From a checkpoint of a small image VAE: 1.19M parameters.
Rows from block 2 of the decoder, named by matrix and row number. Rows with one number belong to one channel. Each number is 50 + 12 x the weight over its row's rms, rounded and kept within 0 to 99. All counts start at 0. After the name is the row's rms in percent of the matrix's.
# convs0: first 3x3 conv (decoder.decb.0.0.convs.0.weight, 64x64x3x3), inputs 13-25, a 3x3 kernel for each
# convs1: second 3x3 conv (decoder.decb.0.0.convs.1.weight, 64x64x3x3, transposed), outputs 13-25, a 3x3 kernel for each
convs0.30 092:38 50 48 64 53 61 50 53 38 65 64 66 64 61 67 43 40 33 33 17 38 47 40 54 48 45 61 36 44 63 38 40 53 40 48 43 20 29 35 28 44 49 30 40 48 39 43 40 43 43 31 37 43 41 69 74 64 52 32 56 43 34 50 42 45 57 34 28 68 48 29 48 75 51 53 69 52 56 56 44 33 51 45 50 60 39 54 68 64 68 44 59 62 55 62 56 51 65 57 74 36 41 88 50 49 55 38 30 53 53 60 48 38 37 88 77 53
convs0.31 099:70 47 54 64 70 53 84 86 57 53 61 47 52 61 47 46 60 56 58 54 35 37 64 48 51 59 53 41 34 41 64 55 48 48 44 18 72 59 67 64 47 43 64 41 50 64 64 79 59 50 68 52 40 66 74 61 57 40 33 43 88 37 85 37 31 57 41 33 53 55 59 79 51 56 37 54 71 44 49 76 39 36 25 45 50 27 32 46 54 54 44 34 41 65 74 58 52 58 45 39 70 47 36 83 30 58 57 41 54 60 68 27 46 33 54 66 59
convs0.32 098:43 58 47 47 61 45 51 45 47 57 49 42 64 58 51 46 42 37 57 40 47 40 52 73 39 48 34 60 31 47 80 68 44 79 65 53 49 43 40 26 31 39 35 46 44 58 58 38 53 61 40 50 46 43 40 42 50 53 67 38 26 46 48 54 44 53 37 34 57 31 43 55 35 61 39 42 67 44 08 41 42 41 47 67 37 37 34 44 54 37 38 39 45 62 58 54 60 41 38 55 56 34 69 79 54 38 54 47 61 73 67 35 54 55 50 41 35
convs0.33 101:37 40 36 59 59 57 35 50 46 47 59 52 40 37 55 54 57 67 42 30 49 37 26 44 53 57 39 39 43 47 44 62 56 24 43 51 32 58 41 35 72 50 43 67 56 41 53 38 43 48 44 46 42 61 51 52 57 60 57 59 47 68 55 50 13 51 56 40 85 54 50 47 73 34 60 71 43 62 51 51 55 60 76 61 47 67 64 43 63 50 32 58 32 40 54 46 25 47 49 53 36 33 49 38 35 57 60 57 24 48 26 42 65 52 60 63 60
convs0.34 109:48 55 49 58 64 28 45 38 21 48 55 47 40 50 35 49 58 46 59 58 68 67 67 58 70 44 35 56 65 44 54 34 41 60 16 41 17 43 53 59 55 34 51 55 43 45 64 49 44 39 65 26 32 57 50 43 27 65 64 63 39 38 18 57 37 45 56 44 52 49 37 39 54 46 66 59 72 53 51 79 35 58 51 39 40 51 47 44 52 51 33 52 42 55 59 40 48 34 38 61 71 45 71 76 36 57 56 34 49 60 42 25 40 37 44 49 48
convs0.35 102:55 59 70 50 60 56 57 44 42 57 56 59 59 44 45 44 36 49 28 37 42 38 63 53 50 52 50 56 71 63 39 45 57 61 63 63 52 44 59 38 32 54 34 36 53 37 52 64 44 51 56 43 47 55 37 40 26 61 70 65 40 55 44 57 57 37 44 45 35 41 46 43 58 36 67 62 47 47 63 51 48 48 56 47 28 38 44 50 45 41 59 63 80 46 51 58 60 64 57 35 54 50 42 55 53 63 54 51 54 51 41 40 55 45 43 50 40
convs1.30 079:57 31 49 41 43 29 34 52 71 59 65 44 53 57 45 38 58 40 52 48 43 69 54 60 48 43 60 49 50 34 41 32 36 42 53 48 51 60 74 51 57 58 48 52 56 75 62 53 55 53 40 65 45 21 41 54 42 44 52 38 38 24 42 39 58 49 48 65 53 44 50 41 55 47 43 50 46 36 63 59 35 43 37 44 41 28 38 49 31 36 43 30 34 42 41 45 50 47 62 65 52 42 73 68 39 50 54 25 41 36 36 39 37 46 42 39 72
convs1.31 113:56 39 56 40 53 53 51 59 60 53 48 43 53 66 57 45 50 46 44 57 64 59 50 53 55 50 64 54 61 32 67 65 83 60 59 46 54 33 59 53 36 38 46 39 52 59 59 58 36 46 46 28 21 39 56 89 42 32 26 53 69 71 45 51 63 56 60 54 65 44 57 56 49 46 31 45 68 24 48 62 45 75 81 59 47 61 70 57 52 55 35 40 62 56 70 62 46 46 50 48 70 41 41 46 28 59 46 55 51 39 45 54 45 31 60 62 70
convs1.32 085:69 45 59 28 50 75 64 48 44 50 64 56 40 64 44 54 62 54 43 46 59 35 63 58 55 69 46 75 45 41 66 55 50 68 56 43 62 59 36 47 41 56 36 34 51 54 66 55 69 41 47 58 52 56 54 58 59 48 64 58 66 77 44 55 54 75 55 67 69 35 31 37 40 51 45 40 60 45 49 48 46 62 73 77 46 42 55 58 71 79 66 45 46 61 46 48 56 56 44 51 51 41 64 50 42 53 17 34 62 45 41 62 56 61 66 57 34
convs1.33 099:47 61 57 44 48 63 54 51 56 35 56 52 40 62 40 33 66 57 51 49 50 49 48 77 52 64 87 58 72 62 51 48 43 64 66 59 47 33 51 47 55 52 48 41 54 55 57 50 44 41 43 44 54 43 47 57 58 43 52 61 50 53 54 42 55 49 36 62 54 53 80 68 43 52 58 47 51 62 37 64 46 44 51 59 48 63 60 39 37 51 42 56 71 62 39 60 59 50 78 45 57 71 69 41 79 81 45 81 39 30 38 62 45 46 72 73 57
convs1.34 091:63 58 53 54 47 66 72 51 39 30 57 57 42 52 73 54 46 47 49 58 51 28 37 48 52 34 62 60 69 62 60 61 58 45 42 52 46 57 37 66 63 44 48 61 63 43 43 53 56 75 47 20 53 37 53 44 40 37 53 59 55 47 49 42 66 57 66 51 64 42 63 38 63 33 52 51 56 50 46 74 46 65 51 50 53 62 52 70 52 54 60 58 73 57 35 37 57 41 58 56 48 49 58 41 45 56 28 40 47 51 53 36 52 42 77 52 51
convs1.35 090:47 41 39 72 53 44 38 26 29 49 49 33 64 64 43 45 52 55 46 36 29 35 44 61 35 32 68 39 64 56 53 53 60 47 65 44 47 54 51 45 40 43 43 50 60 58 65 51 32 53 57 37 48 50 20 37 33 53 47 49 29 45 44 67 43 44 63 35 41 59 45 46 55 45 56 56 38 57 56 45 50 40 36 28 42 47 40 63 65 41 59 57 51 48 45 47 41 29 38 52 40 57 70 37 60 49 46 56 45 36 50 64 53 50 64 53 53