config.toml
dataset = "telescope images of galaxies (Galaxy Zoo DECaLS)"
image_size = 64
translate = 0.06
bottleneck = "kl"
encoder_depths = [3, 6, 3]
encoder_kernel_size = 3
loss = "l1"
latent_channels = 16
decoder_block = "basic"
init = "torch_default"
lr = 0.022
batch_size = 64
epochs = 5.4
lr_schedule = "linear"
Rows from block 4 of the decoder of a small image VAE, named by matrix and row number. Rows with one number belong to one channel. Each number is 200 + 40 x the weight over its row's rms, rounded and kept within 0 to 999. All counts start at 0.
After each channel's rows are labels from the 100 images, of 14976, where the channel reaches its highest value: "strongest on" is what is common among them. Only what is clearly more common there than usual is listed. The data: telescope images of galaxies (Galaxy Zoo DECaLS).
# convs0: first 3x3 conv (decoder.decb.1.0.convs.0.weight, 64x64x3x3, each kernel summed), inputs 0-63
# convs1: second 3x3 conv (decoder.decb.1.0.convs.1.weight, 64x64x3x3, transposed, each kernel summed), outputs 0-63

convs0.30,207,201,240,194,148,157,191,170,217,248,286,186,194,164,168,200,166,213,168,138,195,172,218,145,197,145,271,150,119,244,221,192,188,210,210,172,148,270,154,179,218,225,233,295,178,234,194,225,248,188,223,233,187,155,202,196,186,182,263,250,263,103,204,239
convs1.30,178,198,195,188,223,214,172,213,116,171,101,210,211,213,246,215,210,134,212,202,223,187,189,182,208,234,151,182,217,162,186,220,251,143,190,197,203,166,247,226,177,197,190,147,217,225,79,250,212,205,197,100,203,184,210,265,208,213,159,119,242,281,193,132
strongest on: shape: featured or disk; edge-on disk: no; spiral arms: yes

convs0.28,271,144,160,241,133,279,217,243,228,132,185,175,181,200,269,183,183,200,213,211,229,166,277,186,213,254,169,194,181,137,213,128,199,183,219,205,187,175,229,191,240,188,227,232,175,251,204,242,232,236,160,170,181,226,232,223,252,240,231,159,110,114,150,175
convs1.28,181,170,160,253,262,218,139,146,148,137,242,184,250,253,126,225,208,193,163,257,159,189,118,179,251,193,209,215,219,206,219,185,160,222,200,161,240,245,188,165,230,226,189,184,175,175,184,167,244,184,274,159,207,136,257,127,159,201,206,207,197,299,242,197
strongest on: shape: featured or disk; edge-on disk: no; spiral arms: yes

convs0.60,237,184,211,206,206,181,46,237,195,143,148,205,249,197,276,230,233,307,185,210,184,171,148,258,144,201,223,242,183,216,242,149,200,187,175,218,195,190,174,146,218,230,222,192,255,211,188,228,131,233,182,189,216,198,230,229,144,209,153,228,179,247,196,156
convs1.60,163,232,196,154,215,149,258,162,180,185,280,158,138,194,196,163,155,163,236,124,259,250,239,138,280,158,161,160,171,173,171,263,204,172,230,150,221,238,172,175,174,209,208,193,129,268,172,148,238,231,184,186,174,225,140,198,205,162,232,154,192,192,175,154
strongest on: bar: no

convs0.2,167,223,225,210,238,130,187,258,157,233,219,221,180,171,206,232,142,152,174,147,207,200,162,199,174,171,251,220,74,238,233,196,283,273,250,137,92,227,184,140,181,181,201,212,238,220,199,204,176,180,212,246,253,195,201,267,198,198,208,203,241,198,176,188
convs1.2,251,231,210,217,273,163,155,156,174,178,159,149,233,227,150,195,237,235,226,174,184,221,288,187,206,175,229,147,166,179,146,193,161,181,48,188,196,231,176,254,244,158,148,224,211,249,156,259,219,170,174,159,178,236,212,183,180,225,171,256,192,196,208,232
strongest on: edge-on disk: no; spiral arms: yes

convs0.6,207,193,203,192,247,152,155,191,224,250,216,205,184,177,213,126,187,209,195,160,234,243,188,185,212,285,185,268,214,156,194,196,252,119,89,160,252,191,262,106,155,226,199,175,187,234,202,251,256,222,221,206,195,218,211,204,201,197,229,248,118,240,136,204
convs1.6,159,157,223,270,134,197,230,263,197,235,185,185,200,270,138,240,245,195,239,253,182,203,214,228,193,166,181,148,189,232,135,198,190,274,295,226,202,201,130,247,237,200,257,190,162,169,167,185,169,193,198,188,178,160,214,227,246,230,197,149,290,129,228,212
strongest on: spiral arms: yes; bar: no

convs0.29,160,216,191,195,152,166,233,257,233,190,224,205,174,202,198,198,193,223,182,109,176,182,213,178,195,132,261,154,61,206,226,235,190,224,209,213,166,164,217,209,231,167,247,165,213,138,190,246,140,177,211,296,201,211,221,177,251,173,236,246,207,296,196,240
convs1.29,301,143,208,166,221,157,183,188,118,232,215,213,128,122,210,188,239,144,229,197,196,254,211,214,194,194,171,244,248,232,205,167,183,104,207,200,288,257,258,224,167,204,231,145,199,210,242,145,252,212,141,221,180,181,168,171,160,233,225,194,175,171,182,180
strongest on: shape: featured or disk; edge-on disk: no; spiral winding: tight

convs0.4,301,182,171,189,216,195,158,232,134,209,214,156,191,237,239,269,238,130,140,163,138,164,187,232,178,205,165,206,191,247,236,179,220,190,147,230,161,167,166,250,172,189,223,123,250,220,207,272,276,229,184,225,176,186,180,251,238,147,185,141,189,210,261,234
convs1.4,129,171,151,255,143,224,249,241,273,233,160,220,171,166,159,170,201,228,272,180,308,237,197,188,179,181,167,197,135,131,167,181,214,203,302,148,220,275,222,182,206,215,225,230,189,181,188,223,163,198,251,201,234,200,209,184,166,268,232,232,177,225,187,175
strongest on: edge-on disk: no

convs0.49,164,204,233,201,176,231,193,194,229,290,246,268,244,187,136,176,207,221,199,163,230,178,193,129,235,272,256,202,149,144,200,181,173,240,186,187,155,208,157,239,210,164,248,186,166,223,166,215,260,189,180,181,164,189,222,114,225,163,257,249,125,119,227,251
convs1.49,229,272,189,259,205,182,248,184,231,204,150,147,214,170,181,299,158,185,232,282,147,203,187,211,178,131,270,189,225,239,213,222,216,151,234,215,188,237,218,216,171,224,195,178,154,210,212,259,207,159,214,201,279,220,169,189,160,217,218,100,236,255,174,126
strongest on: shape: featured or disk; edge-on disk: no; spiral arms: yes

convs0.14,165,223,247,203,191,215,165,230,139,223,213,205,131,180,287,217,167,197,235,279,240,220,200,208,190,193,160,224,155,137,251,153,220,184,183,188,190,217,184,176,230,153,212,210,212,146,126,146,251,264,192,142,127,221,266,227,244,215,265,268,185,137,161,200
convs1.14,204,199,134,280,211,218,244,117,264,169,192,267,247,139,159,214,214,226,237,181,215,235,207,206,174,199,173,182,171,185,205,290,240,259,249,146,177,239,167,273,161,245,220,168,236,233,265,268,181,236,214,255,248,219,208,180,142,195,222,175,161,202,177,210
strongest on: shape: featured or disk; edge-on disk: no; spiral arms: yes